Weights of a small image classifier: norm batchnorm, held-out accuracy 99%.
Rows from block 2, named by matrix and row number. Each number is 128 + 32 x the weight over its row's rms, rounded and kept within 0 to 255. All counts start at 0. After the name is the row's rms in percent of the matrix's.
# short0: shortcut pointwise conv, stride 2 (model.blocks.2.short.0.weight, 144x96x1x1), inputs 0-47
short0.70 098 [192 137 111  97 136 135 116 161 174 154 102 139 155 109 118 209 154 113 131 169 132  92 123 137 159 112 165 135 101 121 158 103 135 163 170 177 133 140  93  68 136 180  81 108 144 133 129 146]
short0.71 102 [132 155 107 151 161 128 128 124 149 124  94 141 140  99 103 144 112  91  96 170 165  76 111  97 128 164 100 107  85 118 125 117 158  88 145 121  98  61 165 161 134  99  98 144 163 100 117 110]
short0.72 099 [ 90 159 128 126 108 175 116 132 140 140  84 183 114  97 151 155 101 123 109 141 132 122 100 127 170  98 117 159  58  94 147 131 161 120 120 154 106 100 110 178 133  68 145 143  87 169  79  56]
short0.73 097 [143 103 123  96 147 118 139 141  85 134 156 190 172 133 156 103  74  87 122 135  86 139 136 109 141 126  76 205 154 129  94 111 124 102 131 194 180 195 169  96  89 115 125 120 126  93  98 150]
short0.74 090 [ 75 127 130 157 166 106 133 152 168 143 129  71 118  81 143 114 202  90 128  98 165 176 157 126 134 168 118  84 112 129 145 126 116  86 121 114 149 120 115  99  86 144 129 129 172 129 168 159]
short0.75 096 [111 112 184 127 184 212 142 159 124 139 188 187 125  71 166  96 152  59 165 110 182 142 125  99 126 138 117 133 169 125 129 153 125 180 148 180 156 105 111 151 114 188 111 106 119 207 107  84]
short0.76 095 [144  99 126 155 100 129 160 103 125 162 125 110 150 124  86 150  40 174 170 122  59 127  87 138  82  96  86 102 161  95 118 108 221 154 120 131 120 150 133 122 114  99 123 167 148  91 121 105]
short0.77 102 [107 118 152 144 100 131 117 104 146 108 140 154 128 104 151 129 101 122 188 180 122 201 174 158  86 160 159 108  47 122 148 115  89 142 162 123  93  71  80 133 159 131  80 140  79 121 121 104]
short0.78 108 [151 128 165 153 118 142 175 116 164 149 162  83 147 151 154 127  77 115 148 165 131 121 125 106 109 122 127  63  98  95 159 131  75 153 130 139 165 137 113 129 108 142 126  70  48  89 132 154]
short0.79 111 [117  98  96 170  98  85 123 131 159  64 112 133 164 106 141 165 132 126  91 151 109 173 125 115 129 151 103 172  95 124  96 191 168 159 163  59 189 139 119 115 170  86 104 124 118  80 170 170]
short0.80 105 [136 127  87 152 173 149 106 102 127 123 133 162 115 158 139 115 119  63 157 133 135 132 136 134 142 168  98  95 125 122 134  80 116 171 191 112  97 118 134 147 120 108 110 153 154 116 100 156]
short0.81 104 [211 135 114 146 122 117 188 150 151 163 133 114 165 116 175 139 162 164 144 173 139 139 154 112 122 110 156 111 124 138 166 145 153 183 136 183 203 152 131  72 178  61 113  97 133 155 135 125]
short0.82 106 [166 171 110  32 167 106 141  71 175 169 139 120 103 123 149 165 153 176 117 134 107 102  87 139 116 156  78 138 124 158 151 140 139 111 190 160 122  55 131 138 122 135  94 148  94 116 132 147]
short0.83 097 [148 129 121  96 151 123 113 128  94 171 148 174 123 111 191 160 124  70 158  94 112 100  95 133 127 149 118 154 128 121 125 137 136 167 155 133 116 169 158 130 126 111 112 104 160 122 118 130]
short0.84 103 [150 115 123 167 166  75 180  84 100 167 129 159 127 107 163 159 122 107 167 192 122  70 181 157 128 141 111 104  74 127  78 104 110 174 151 164 171 154  87 115 133  76  82 121 132 138 158 143]
short0.85 087 [ 96 103  97 163 136 168 132  84 127 140 138 163 104 157 170 191 149 187  83  62 159 112 159  92 155  80 122 113 143 153 135 159  78 114 113 102 200  94 130 187 175 127 125 126 176 120 110 105]
short0.86 104 [155 117 167 113 159 126 181 165 116 184  75 147 135 106 228  96 154 132 147 151  84 180 122  92 121 131 168 137 120 187 138 116 157 106 161 138 157 204 143 157 153 131 117 108 164 134  82 105]
short0.87 111 [148  77 142 101 192 123  91 141 132 117 104 136 116 160 113 155 124 127 148 149 154 106 142 163 155 176 121 110 122 136 115 121 182 172 163 139 145 154 134  83 146 163 136 134 136 155 182 114]
short0.88 100 [129 132 162 162 132 132 102 133  43 135 126 111 136 108 204 166  89 161 171 155  43 183 197  98 127 135 125 105  62 185 211 128 170 102 162 115  91 140 100 120 130 142  90 103  90  84 139 126]
short0.89 103 [135 204 135  77 122 166 106 151 171  79 117 133 169 190 136 103 132 164 132 125 114 104 140 129 125 122 121 133 141 175 174 198 135 132 166 100 125 131 183 119 135  98 116 174 138 117 117 120]
short0.90 097 [102 122 155 125 201 158  91 163 108 111 108 161 113 128 117 141 184  63 162 136  65 130 115 133 155 157 182 128 147 103 126 153 179  72 123 209  98 179 120 148 157 136 128 153 123  97 167 147]
short0.91 096 [ 67 102 105 124 138  63 161 128 170  80 166 134 143 143 172 128 128  92 122 163 118 156 146 140 139 126  98 161  56  83 140 118  87 152 172 103 185 147 163  93 175  98 129  91 151 165 107  85]
short0.92 100 [160 107 161 122 127 111 125 124 110 107 116 131 132 149 141  99 122 141 139 149 169 136 104 134 125 112 128 144 102 109  41 128  96 115 155 115  73 143 182 132 147 157 130 174  47 123 111 134]
short0.93 102 [159 158  92  74 184 109  99 119  55 155  84 119 176 182 148 138 117 115 150 141 132 137 139 145 161  86  91 107 100 150 143 169  94 163 129  98 145 155 150  94 145  78 103 149 144 129  65 142]
short0.94 102 [160 143 124 217 149 117 114 120  82 110 106 189 150 128 115 158 134  97 102 148 147 131  75 134  92 112 184 148 146 114 186 171 172 114 119  76 110 139 144  85 134  99 128 134 210 164  84  75]
short0.95 092 [158 146 156 168 133 108 134  89 129 164 140 120  96 172  89  92 115 166 207 112 114 194  85 140  89 131  53 119 141 153 192 122 188 173 153 143 127 151 143 161 134  82 107 136  38 126 159  85]
short0.96 105 [ 94 185 136 113 119 136  88 142 105 120  95  95  63  90 161  96 119 128 128 108 117 119 104 153 142 182 100  83 102 132  81 170 119 157 172 131 127 108  72 114  87 136 156 135 119 126 148 195]
short0.97 108 [185 151 134 113 135  97 151 151 185 171 102 125 113 116 163 149 110 113 141  90 160 145 138 133 166 135 176 155 112  87 142 133 124  53  83 167 151 131 124 110 142 160 141 163 119 150 139 122]
short0.98 094 [127 124 141 160 116 156 150 141 141 114 124 119 110 108 140 148 103 167  91 161 142 171 143 131 173 106 107 121 217 192 135 165 146 145 144 116 139  94 180 119 135 121 194 108 133 110 152 196]
short0.99 090 [180 172 125  92 118 223 103 150 106 151 137 152 166 148 123 139  86 121 148 148 111  81 158  85 102 122 123  91 110 173 131 155 127 155 138 144  79 109 205 128 141 126 133 166 134 111 137 101]
short0.100 108 [165 169 155  87 140 140 105  87 151 161  91 110  63  73  95 128 192 109  87 147 154  96 183 133 107 169 143  94  64 126 154 169 102  97 142 124 152 158  98  98 155  56  52 138 119  76 103 147]
short0.101 106 [126 158 143 163 120 130 125 130 129 123 148 155 122  97  88 133 142 188 125 221 121 102 101 129 122 102 120 108 147 153 193 176 130 122 132 172 152 180 160 151 125 138 172 116  99  99 117 120]
short0.102 101 [113 165 121 122 133 122 128 132 154 140 126 101  94 107 168 143  91 162 101 139 166 107 213  71 173  58  85 157 105 172 120 139 108 172  99 141  96 121 118 118  94  92  83 148  91 140 133 146]
short0.103 102 [ 78 183 158 127  71 182 118 144 106 108 128 118 127  96 197 143 138 163 146 169 121 167  99 147  63 114 117  33 127 171 169 117  86  89 111  88 141 128 132 138 134 133 152 166 126 103  99 139]
short0.104 099 [134  84 124 146  96 139 134 109  98 144 148 133 142 131  56 183 122 131 152 139  98  90  75 125  94 166  96  91 143 141  97 120  88 130 114 107 145 174 145  69  31 149 172 193  80 129 142 110]
short0.105 108 [145 197 126  68 100  83  90 162 142 161 121  80 180  98  93 149 103 175 108 104 143 106 139 139  80 102  78 154 129 119 161  90 128 148 130 151 135 177 150 164 133 134 144  84 122 156 139 148]
short0.106 106 [116 129 122  83 147 110 133 132 144 107 146 113  84  84 172 152 101  94  90 179 112  86 152 139 170 133 114 146 184 163 105 118 140  93 105  94 129 163  89 150 141 190 116 160 109 124 135 101]
short0.107 093 [ 48 125 143 154 115 100 131  93 145  53  99 142 135 111 182 194  71 115  84 139 114 107 141 182 130 115 111 122  61  89 145 149 139 141 115 145 111 174  74 146  88  85  72 109 118 135 106  91]
short0.108 103 [ 96 128 118 125 101  99 112 191 111 140 116 132 137 143 117 121 123 108 114 179 146  89 174 140  92 117 212 160 111 102 123 147 107 200 160 135  93 146  86 189 132 157 186 144 162 130 143  99]
short0.109 100 [100 120 122  97 106 132 141  82 185 125 100 100 136 100  98 108 143 106 104 110 135  83 101 161 150 113  93 140  86 108 103 101 189 129 160 124 139 128 131 179 158 167 184 109  72 135  85 129]
short0.110 098 [147 134 126 154 125 120 148 184 136 116 130 143 145 145 179  80 118 190 109 196 195 169 125 140 180 156  95  81 107 196 162 150 151 152 164 150 139 122 107 149  93  93 146 163 167 108 126 126]
short0.111 103 [112 142 110 103 170 159 126 115 135 122 109 129 172 163  87 114 178 163 128 183 120 198  86 135 149 175 165  96 173  67  90 124 132 150 150  91 104 102 154  84  71 141  98 129  83 129 132 105]
short0.112 098 [163 158 162  99 136 127 152 127 167 152  96 175  77 169 122 162 136 138 130 119 169 135 110 101 100 123 137 193 135 175 107  73 168 189 110  94 108  90 103 101 138 141 162 176 103 166 112 103]
short0.113 101 [173 100 156 126 165 138 167 134 163 121  95 108  98  69 100 148 133 133 144 168  61 136 107 164 148 120 190 104  94 137 137 158 130 123  94 162  92  75 112  83 141  74  88 170  77 128 131  98]
short0.114 093 [ 73 115 133 107 160 111 142 159  80 138  99 198  96 113 142 125 167 150 156 140 134 100 211 140  77 113 123 162 147 156 138 132  76 154 190  64 171  98 150  82 141 128 170  89 125 120 132 115]
short0.115 104 [109  81  90 111 173 157 142 131 169 150  75 147 147 139 131 113  91 122 143 113  87 143 179 101 215  60  95 135  95 129  84  85  81 173 110 107 185 177 173 124 109 125 184 169 100 158 125  81]
short0.116 100 [172  74 111 155  99 167 175 135  88 116  95 140 181  88 155 165  93  65 145 137 162  96 128  67 110 140  35 139 112 137  65  77 146  78 138 186 122 107 132 129 133  89 119 109  53 126 110  96]
short0.117 097 [134 119  77 120 185  86 135 100 140 137 137 163 163 145  92 158 161 193 139 124 119 126 133 164 166 100 118 165 146 107 103 174 116 165 174 101  80  55 189 103 147 147 151 108  96 167 149 165]
short0.118 091 [114  93  78 130 101 126 145 111  95 133 129 112 142 130 109 168 122 128  80  78  51 131 105  91 198 129  84 108  65 128 138 103 108 152 138 151  86 135  89 123 161 119 112 149 145 102 143 123]
short0.119 096 [132 129 135  89  81 103  91  78 143 171 169 138 144  88 132  91 167 104 175  86 135 110 102  83 131 125 154 149 157 129 119 132  64 116 149 120 135 130 122 122 209 115 159 131 179  77 158 147]
short0.120 096 [124 136 143 109 192 127 153  61 129  90 160 133 149  43 165 167 129 156 148  90 142  88  98 188 179 124 102 132 129 138 139 131 164 146 120 177 135  94 167 129 152 136 118 117 110 141 145 110]
short0.121 097 [155 125 117 153 106 143 142 172 169 127 161 154 122 135 116 102 118 144 122 172  87 159 158  99 119 148 153 159 137 164 148 128 104 100 154 164 140 182 173 160  81  86 170 123  81 220 162 115]
short0.122 104 [137 124  87  53 142 140 164 124  73 147 163 170  85 125 158 107 141 120 125 134 136 127 170  39 130  58 164  75 136 134 120 116  77 149 118 162 141 159 192 100 101 139 131 117 147  72 126 147]
short0.123 102 [131 119 146 136 132 109  70 163 160 127 101 155 199 142  98 117 171  98 105 109 125 126  99 215 127 157 154  90 185 136 161 101 158 137 176 186  79 163 157 137 121 110 107 121 143 157 153 167]
short0.124 100 [144 119 154  90 122 121 119 123 139  85 141 128  59  68 155 170 101  74 124 133 127 144  71 123 167 132 137 111 153 189 177 153 117 111  66 109 128  83 115 173  99 110 121  97 169  97 119 119]
short0.125 098 [175 148 141 149 155  77 131 115  96 167 159 106 113  61 134 154 174  97  68 118 150 132 175  69 133 133  98 148 176 136 140  96  97 146  93 132 129 123 199 117 113 130  93 133 137 176  99 201]
short0.126 086 [128 110 107 149 109 145 121 115 142 148  55 160 180 113 121 154 117 151 150 164 158 108  57  80 196 136 100 142 159  94 180 122  91 173  71 136 175 106 162 159 132 131  80 188 112 155  87  67]
short0.127 105 [118 142  94 153  75 128 119  82 105 170  70 104 141 106 152 140  66 127 127 146 157 123 159  97 102 114  93 167 146 143 109 133  97 154 174  70 144 183 123  93 143 181 169 116 138 119 165 142]
short0.128 108 [119 145 132 176 134 155 105 133 167 167 116 106  86 150 102 151 136 151  72 123 101 135 130 155  41 123 159 184 125 105 192 115 100  71  71 127 138 165  99 145 114  96 102 120  57 149 184 102]
short0.129 098 [ 91 177 114 107 109 114 164 102 140 186 134 108 147 109 183  78 146  73 134 136 110 184 128 150 123 138 110 143 156 149 112 158 138 158  98 145 139 150 131 132 168 166  72 154 145  22 100 180]
short0.130 103 [167 123 156 154 143  97 101  65 151 112 148 146  99 107 147 131  41 128 128 177  95  97  65  51 164 131 102 150 185 197 135 129 119 136 128 148  79 147 168 116 148 132 155  86 144 164 104 142]
short0.131 102 [124 139 131  81 103 126 100 136 160 111 126 106 126 125  79 115 219 188 141 162  56  90 103  79 128 119 166 107 223 124 114 175 114 104 179 111  90  62 155 133 179 159 164 100 138 159 159  95]
short0.132 099 [178 122 127  60  91 132 139 131 103 109 166 126 206 151 138 116 109 108  95 162  93 135 115 111  60 140 113 163 149 143 152 132 182 131 125 192 126 175 106 126 164 130 178 129 146  68 109 160]
short0.133 104 [112 142 148 132 136 169 141 129 175 108 125 178 171 136 174 163 156  75 169 145 140 137 187 134 109 238  99 142 138 158 137 171 170 149 141  85 136 110 107 188 128 166 138 112 135  77 116 167]
short0.134 112 [ 96  85 118 144 157 110 131 116 143 115 132 102 105 152 115 133 153 106 107 131 178 114 112 103 109 158 131 133 160 188 103 136  81  92 103 202  92  70 102  99 152 119  74 130 100 129 168 159]
short0.135 098 [106  99 141 200 108 136 131 127 125 125 149 139 110 116 122 166  73 146 162  71  73 122 100 115 130 155 158  89  72  73  70 113 148 119  89 122 140 123 130  63 123 125 157 105 131 175 152 130]