python train.py --widths=[96, 144, 208] --shampoo_beta=0.99 --eps=1e-08 --epochs=149.1 --final_lr_fraction=0.01
Rows from block 3 of a small image classifier, named by matrix and row number. Rows with one number belong to one channel. Each number is 500 + 50 x the weight over its row's rms, rounded and kept within 0 to 999. All counts start at 0. Numbers have three digits each.
After each channel's rows are labels from the 100 images, of 14848, where the channel reaches its highest value: "top examples" is what is common among them; "place" is the part of the image that holds the peak. Only what is clearly more common there than usual is listed. The data: capsule endoscopy frames (Kvasir-Capsule).
# convs0: first 3x3 conv (model.blocks.3.convs.0.weight, 144x144x3x3, each kernel summed), inputs 0-71
# convs1: second 3x3 conv (model.blocks.3.convs.1.weight, 144x144x3x3, transposed, each kernel summed), outputs 0-71

convs0.42:457471417375520463494477568439560418433476563479513465549502410497487457509558465464461494469484560516505489502475518468437568483559444505452516432438510418375470510668562491471574483432449429454549425534433430520473
convs1.42:464548447495607597502432471479507481487543537500472451488510578571398426448433498498465524566506501451551422564554475488518499489498512576526533533521580442467581406462458500478540604473499492547486435528452529445474
top examples: finding: pylorus
place: middle left

convs0.44:510424477519532521528623491529431558533458530480511558495437570419482486445435550575437474526498478472556515438598562564603589473391561489478475477516579480507498466465647502501489536497426439505574473519524545501498
convs1.44:505483481575529380461510445548498515508571515530588478509472637488433499497467370453503408483476474509527460493426560513484430508463435550466562454502582497404579423585506444456464421483495499561510495573456460422493
top examples: finding: pylorus; finding: foreign body
place: bottom left

convs0.131:497434523489495519443509526513455485529505450578572516533447460432567514559475472392579388460559496518456546476514516496530546382529559451549584487520520445470487469434578494553605545498493436523513465467485461489514
convs1.131:536514432533534469411499549532561475470466547511431493488429571493526445504552482429454496442472455496498493624566536449395451495518525495501475491466514498535531476493535606453483516575451561481499436497453502556482
top examples: finding: ulcer; finding: ileocecal valve
place: middle right

convs0.66:502463488525463516489536595516437566463528537402538550554618416554472477485499450467530438478508356480605450432525528478457505527408572405633517488436498517498471498484421488467503459513516529470539433499414442451433
convs1.66:443557500470487553485410533615431435510519536478468458522430490516452512530509523450446488460492548464520623473530571691465499537526523492371493477541559458475563476486505501546478577495392606453422496491594557393478
top examples: finding: pylorus
place: bottom right

convs0.140:525463606530499534459391568455514449536505577506478442458603474553506449475535498476513522526503469486538507467500499529504501552451605548490429543489528604421459481524481456563480477520491517511610562572360472470478
convs1.140:530612464446544516533464433494546436386456534561456514445467520570647464522455469497516512544522481508462451523499479456436491459560563522496432447447566541510484455473502493481521521446430557453544488439580495551486
top examples: finding: ileocecal valve; finding: pylorus
place: bottom left

convs0.125:476416516425610438541580512513574501551441633466488475541441495453500431430434482470455509449552549491461507544528481545427383474514446583580541438473503592503430514501488517485490510497462510493564515465478415595453
convs1.125:461564474492498451515497446489433470455493448589468512452529516491495460550547590534490459488490503485510520505471421515508430507449440589450537489548594489494483436494467463671417547427519496517468550489499444515410
top examples: finding: ileocecal valve; finding: blood fresh
place: bottom left

convs0.110:433466521399461467495496534373565431478459458499574549557501553504539605526463484420481506498531439425547409530435557490431468524583487601463492468497547470450498522537493548437532544531508486471585451451533487454536
convs1.110:490474489548459505570459491442581448529503512419491532524494541527488555568447442542503688483475497470523484446533514425505386565478418451495515431526491669419470487538555525529470516459439548468500497516420528493425
top examples: finding: ileocecal valve; finding: blood fresh
place: bottom left

convs0.70:428508345497494482558532512566488480483487478408520519551500519520506449504552513394500429457506508470605534451389440480514555430506555507562572517559547455452436523449463483582429494486419470527520490499495529497473
convs1.70:562462443461468485505419512497490464489535512547366465575596491434463439485524436478475487459520591495475464591462480522495504516486544441435429569576551551438582454426497559542544414551461507464326495444488434522415
top examples: finding: ileocecal valve
place: bottom right

convs0.127:523493548478473527532516490448513489514419479472601581471549546585551548494508578415466429455479530497443490531478516588414609493439534456453530442520444491455514502519525518458557550543448526393444455529610471495561
convs1.127:557555503453505532624545498407518490499511556493554508434388549473471423492475545531490449504446425400458486549560544460551444498581412507508575546552458491520531532537484440402478442460552503510468482551476545522512
top examples: finding: angiectasia
place: bottom right

convs0.3:496458589460474416467578450487567484472440539509503448472588453538410533515523440503438497559441539529428560546460479502540464520491515538479523462465501537552461492466511440500488545647456539466608499469559527487534
convs1.3:564461490516545415487445459495526508456457400432433487524566562498532557490486472575517426458486550584530517496551457552330468408480457565474577509394478530554556453450490525459520427467548494361553587492454429537518
top examples: finding: ileocecal valve
place: bottom right

convs0.43:567564506537432557480512464552540506540553490540522554495608446503535473595517496479525543547582414507480554439600443498467511589487466561527579489472495551513526494507524560513499447521491456509476608494477470530538
convs1.43:544449488487473451504459448486492403577478463517420468533511485429591513536494495419421427456498455459449461501537502557416488570548554354497481416487515319518530550533426484437548464460370482455482486530432450444491
top examples: finding: blood fresh
place: bottom left

convs0.132:500556571516458515450474479479480440471391564582486480418525518574550617459491479564548477529454464520452496456504455538590499440565431530489472489506466475498477513477498544468516523483490527455511437522534479449446
convs1.132:459510539538460517599560551487475507444521511497438493366435487486554422515445472502501545481415392464486426527587513510429453556495523562463495442548498454543484493495484454445448529564540414543486492530538558493469
top examples: finding: ileocecal valve
place: middle right

convs0.47:459557476457436465451466531459500487506644482505401427505560503519455460612477477546420431400453458487532481469508499492487627472481413454435491507431561484499432485505503478588462433486511441426522532525559554484542
convs1.47:516449564518509481449504536515430467499465423480453515570551497509425557605513449565484492512557525423435481457549466460536495463477621512520525455478578558576586538513494572499522500408503547562498612501635522499452
top examples: finding: ileocecal valve
place: centre

convs0.15:481485553450538517404527465418468438447419571550506437436481434516547409463408507521424465502511474490603503532497397481505436425496582513454461538561485537532494475382519514547517468450474492487482561426507467563509
convs1.15:408587524501531428516460495610502493538521559417519553485527616466453503494495519580543393511536581573474420444497427490546466555443522521487538545464584523481567550512579491494431570508587559552455516529442433427504
top examples: finding: ileocecal valve
place: bottom right

convs0.24:450493489511484461396533559500485643393563492474520402510541456534496555539508495506514523534572592490399592525461552546506511429523500479457450545450543444464542514579559498561456507479619614456439502449460468470527
convs1.24:546455427539466530433497513577506482483514479525601542565486515463520482466513481432540486588585454446462592534379467659504549477477576490440503424503568596479441460521615487457521507569529457424597489451543465556414
top examples: finding: ileocecal valve; finding: blood fresh
place: top right

convs0.16:531506513519587525491566398519455550406566598550454515495501478538519506516446540398453581496376537492463489519505531490506579457509568542505537504536519511502553440588419483470468491563630469408431423491455509538513
convs1.16:592516545531457446541508498440455450478483574487521522535596478458586491467560529469580481503503465431537447493505508452517548383579538506516498494514369537520465476493443514420523454510542441506571406440489461440487
top examples: finding: angiectasia
place: middle right

convs0.136:624493452449519557463468431423477551481486522489478452614488507463508525489459532583500564377512528481468450605548541499477517567483528625473485544512523453465362517498530541582580527559467461528522468494516506498568
convs1.136:447414446536428538429561487489453548576407412583517425499511445477469451553434461563465415486423443429501521478532549552517481555482533491504449531500595449478588499469454587525415464552519488416463499466473423502494
top examples: finding: foreign body
place: bottom left

convs0.75:422508462544590519570552474467451510439508466480444470480475395486486469498461417507468465564452419629444500504544481474506608510490521458486455553416472516557471533579516437491515505553505508424561527414499499540573
convs1.75:479416561458558599423465518486490505470482490461442649516475468575468475477483559464470515516564553638508528470468467540445615542574501409507436481475522530495473520513490492423500463557601448523434516511492500418589
top examples: finding: pylorus
place: top centre

convs0.23:489395513452399488511419457444488462542537590459485449530508530468566447516516533472456474584550466538542437558575486477485507483504550477486478500584537547490487539523389535493470517479543422425458381569630482476512
convs1.23:499536494524539420445521441500468422511570582472501489523553471484600484476493536493595521460510485532456548481429475471520535552556616497433472505543606508477503418567527566541470607462581553499483539540507386476470
top examples: finding: ileocecal valve
place: bottom right

convs0.52:505455643548481418520563563438485501527540471395480480446359489541546467557516513504514517461499448497440468554437519459541442491523516413578471475590458454392511439513510420471503435455497377420486449453481412528490
convs1.52:413467552540481520517548521540520465465552514559570476440475497574532436556514474544492434512456448441459524503467413394505506512522451496483556458596482545554488510558451490482473544490497471489521541469481447549431
top examples: finding: foreign body
place: middle left

convs0.93:447549569523635430559480443466413469452538513411447475394512514556453498542553466515504546470482502468519469445499508441454523487518436465504532461494552436532510538520428533493474505478519493487480406446530525534541
convs1.93:441513522541634551434552473550556472483535505425628516464552564548552510428510492503512471557438558488450526485483399478513506429406516558447543484499546487530583561465460506498499489378502476477429472565561447505476
top examples: finding: pylorus; finding: foreign body
place: bottom left

convs0.89:494555475471420412440519511528529544515467439489563481548512411463514417508500487460464549488545496455517492603515467484574546561442536436501464451388476530563432446447572504550449495502474548505414546401509494546441
convs1.89:417492462525425477404564520529544486424480525493577567573491585539541535621451483480469568554496537463527471558493540476463489460438525381585518513471516415458453540486406444504530487557508451443498458461462464416504
top examples: finding: blood fresh
place: middle left

convs0.106:502567418485573631449487434530472573465474483563489501504545541549489497427558507469518417450481415461481485520597496541515476404482540549577473511523429547391518608535390503457484514468533484538529459458485503522524
convs1.106:512561487469544467590548518478519529623499436574457410510518417488490500463557550499463505517440390521463543436523500466452506506547540541546607558469519458497519549548516433574497391561557525543496466473517482390539
top examples: finding: pylorus
place: top left

convs0.111:475472458500483439488561622443549427408451423466546484527620432472503456556579508533530515552483572444449477554456479510569527446465443455490488494481458409441570467511611432502579489503473574502489493425436489570463
convs1.111:497533486469502510520518508510473521484549425458559538378451526516400529534545411492475450568485401562563477460481465617481546443466461475457480545518463540523567480548529459488486527495440378528532560501535441511490
top examples: finding: pylorus; finding: ileocecal valve
place: top right

convs0.81:529474512541447445565540527473490517448538425521529481431444505549452497435422432540523439475429471584509410498492551435545547494504491626477488606432440587559463448487476499508512496561468450497473477655530490474546
convs1.81:478488531544514440546525506558527460507478504512452492490465455524403527457458536546421477552473524526450545483503537457400617573549494533493524399587507515458500484447481488512536484479523516526485536543425453451529
top examples: finding: blood fresh
place: bottom left

convs0.124:461484500495403572474392455555513567465480492540486523580459566497558400437532518578484468513536487548507468464455443518496501483401473484495440466554362503530487554477397490501562480493442494464608536561507498535524
convs1.124:491370502568476456430490473553537445474515511593512485498382497506482581471562482437474400512435493504452557419513471495487462541520420552553545552587554466444462487482399554544505434505514562523405510493516627548506
top examples: finding: pylorus
place: middle left

convs0.85:450619502462602547505486515606524552466570525452420533495467536518472512491503528485523458519475532590457449487520553415471399481413565455524491476512504568454494539475590417449514535513516551475461539483445448498548
convs1.85:511558532482398516423487582501395557529521429483512461497533454613514489402538514438633513439504580465462566553439446572540558497403436567437476546538474487480447663457549490444461448497435432524580563456566518506533
top examples: finding: ileocecal valve
place: top right

convs0.100:449610560537454476486498494465581430487534537464497596458404550446480458504448546563544493432466567457531444527529378491480653481418456586466475507519443498478435552465552482475522477434430505481541539450521577475465
convs1.100:553547469480508438580419396505442446470451501434389452521406585465657436446423475505518573489452479520532473432449539462484454441505476375522546486462609403486589478494502546446564516455496521449498466621473588480553
top examples: finding: pylorus
place: bottom centre

convs0.119:427546548463423507534549537528552614431551456507481421548472419567521507570522384450554556503551462499472430508543557524516471513580485515486534402493503479528409460479392567467484463487496527431458373526483504424535
convs1.119:508452481549562475530543518444485565512420478555471433487476505510473483616461543516478451555445552525622526423460446487434542460549452511528467428394498494558485491536523538610441406439568484430550390499576530551549
top examples: finding: blood fresh
place: bottom centre

convs0.120:557494527542466431550484402564449435402465475454497526467519552558582508527498498375476527459540472594457632468419490513469487462458474475442577421477498554560467436579579540527498588500570510457545541476514418469525
convs1.120:532474596516565526522434457453618501487489552442482465426497439481680497559503574531532490553542478468589489521521470518514566387497439450517491475465453496401452493391458508475473451520432443492473445496474439514496
top examples: finding: pylorus
place: bottom left

convs0.133:466465531506630473505429440523516568471411504545537510560507460600516484512475424540463489530490490502616456463534565564473536646522616451427466539448471620627525435523436507521467496451432496551506456447531479453474
convs1.133:538428507553517461583559382472463430417478615490543512578595557486512552611473445594609493410550532469525498400419456468466541549463524560534456430521539497482481448519487535523539506515427470483447499542512605531466
top examples: finding: pylorus
place: bottom left

convs0.19:508579415435548473566453526512592466558520494439445528589542433483553521532513525433539523518422619434576457468603572502501488542514551541503502484464450391473581459508485487466431483509476495448408511430393538530561
convs1.19:449540588508477472439464558596453504570433482609515501460562496492533409572521411491486572398556520405531490472512552508511473532534507468605527524501468457448515552452508412460455432521471595555524514491473532460553
top examples: finding: blood fresh
place: bottom left

convs0.25:468505620508465557523488439515572489499517464524464450447481466415555446543459492595523487435557481463431510570527493534474538566523573459501557494459545458398553492530517528546541463514517405538527501519481401491449
convs1.25:537475498470435523384515532487500566509427477464532529464388529471620611419525465524499456473537504493523479487583456532545505548452442493468508545549616486557455558451555475491470527484401435496525522515536441491564
top examples: finding: ileocecal valve
place: bottom centre

convs0.97:451476402454571539598426506479541502501521479469550466437288563535496541609424548558524534520461469490420516419415481529524467511578440568553545458487497537497519464539419505551507581580502554482436469460500551438519
convs1.97:443402470459543435514519517546417445507407512576563511450408547497455504538496452529541458399512488506554578521458376497561552485494476490471578475577559579558478598551447472478378463525477505542543473520499463479489
top examples: finding: ileocecal valve; finding: foreign body
place: middle right

convs0.86:522475464482435517445617442470493535514547619504516462476438447492492482405575480453439461392426471544573466578487521489525499532506493493530522513592467526441488456409523504513448466519521516560465591520586468436445
convs1.86:523574444479479550614523534448463467453579533571552487502505485578494481486462401479475466560486510464458483478544498414470507485576441489503451471455505425455593354489484482486439493542605486457460484420582415528471
top examples: finding: pylorus
place: top right

convs0.122:388477407464567454452467433503514475567570602595440473499495494534460467512496594474641426521427394416496552512451515397573537514525508438469529498490536562455574584529535437482524429478512462551425475515507481425476
convs1.122:445476401434495604541507427445525494473550441495491442520440483497534455502529526485446562534501464491477554484504476514448380567534483553470489445471572378562445507443429520583528607486545476513514500453532427484530
top examples: finding: foreign body
place: bottom right

convs0.129:438435416485503585428456487515518475528432538451390471470510618581675494457492522517443535488477510500510560556513504551434489579471469458471435449501513473443493550558489552506473546462467501438458499477486497535533
convs1.129:531559486461401489535510452547478464504492404464495451516597444457491467506512477511483479553514511517551409502497408603409615435458558590534484519521420494512460454481451523514456508464452455473494455497502555512409
top examples: finding: ileocecal valve
place: bottom left

convs0.51:453546515521508488483535458483450540473475472437500536397419491510457469531473478543488475499460505536405483476432468562468395506400499510499475577538439524549637536420522459559466568460538551474543531477473464536519
convs1.51:496445523509622439513554553502548411544526473547501573509382506437528556469535519465375424493524486545573449513474493522495495516526437502511455491462448513514468512481501559534444521545530644514408546395555494529428
top examples: finding: angiectasia
place: bottom right

convs0.98:518432429505477618383464491485491543536448482510565522498424515518461540467492559475553402496493462568660558490473460494467456501388519531467515494533476502520449465528567514418528449522439476601461501541514519529492
convs1.98:543552398560559542455460550492481502484485559505517565510431460529504512455409478457495382514472481524440508449585538521462473566474491449546532403537441498539462513496428461501470463492519500573548446509517585517512
top examples: finding: pylorus
place: bottom right

convs0.71:574464527477612500519504461553510449524462533593516473474535578535490496528465523507501480535501523523576550494518421470543462498485450479429416465488367516561534558400486518480583482477523580368461541469504441396505
convs1.71:557592539536579515445411572496430494473429421516555557477462569443530565486483435465607550408514510550438471501505500424569481406434483461448515457531562464405443538569483471454519461439465480478407543547450488444449
top examples: finding: pylorus
place: bottom left

convs0.91:492499572450594496451472431519538437514539477540445530538474462529493541541461421497534517441523488418529433485491543552532510491550533504426440506491546560501490454538418481467519454608525488615544620539574508573402
convs1.91:546392486516548499464484493477502523449440549469429541553544544409517641558461455659543515501497514469564488504560528476479469444461530478523451435502501532471466520523580536442488428494466464522534523495525583497478
top examples: finding: ileocecal valve; finding: blood fresh
place: bottom right

convs0.46:466474516430505497499502486500513475519456499526557499525416508509557510412458535407521513452507480490468505421523484508516434589490446520530534485478559406482497491550483491561482508623604528548537528613508481547429
convs1.46:464464498466460557444517527534526428534464537501500436452510520524494433536502462458519507489528478458546458656493632450435476466546578552506491541487521592572574509496436487575454474476479433498491483445413505535572
top examples: finding: ileocecal valve; finding: reduced mucosal view
place: middle right

convs0.78:452450509565552502477463512483499485521476428510543496444468496576497568568515378433620455539480481496509439451529536508474487488500512414515494503388558575447499488498588482478494486551485545528425472473500465538434
convs1.78:497535518519562542463602486551445560490512414489549530502467512510452507550491461524409500552547571534447573538492501554447539432473471458491521517536584458500541514529556484430642431491461536479614538519546501476571
top examples: finding: pylorus
place: middle left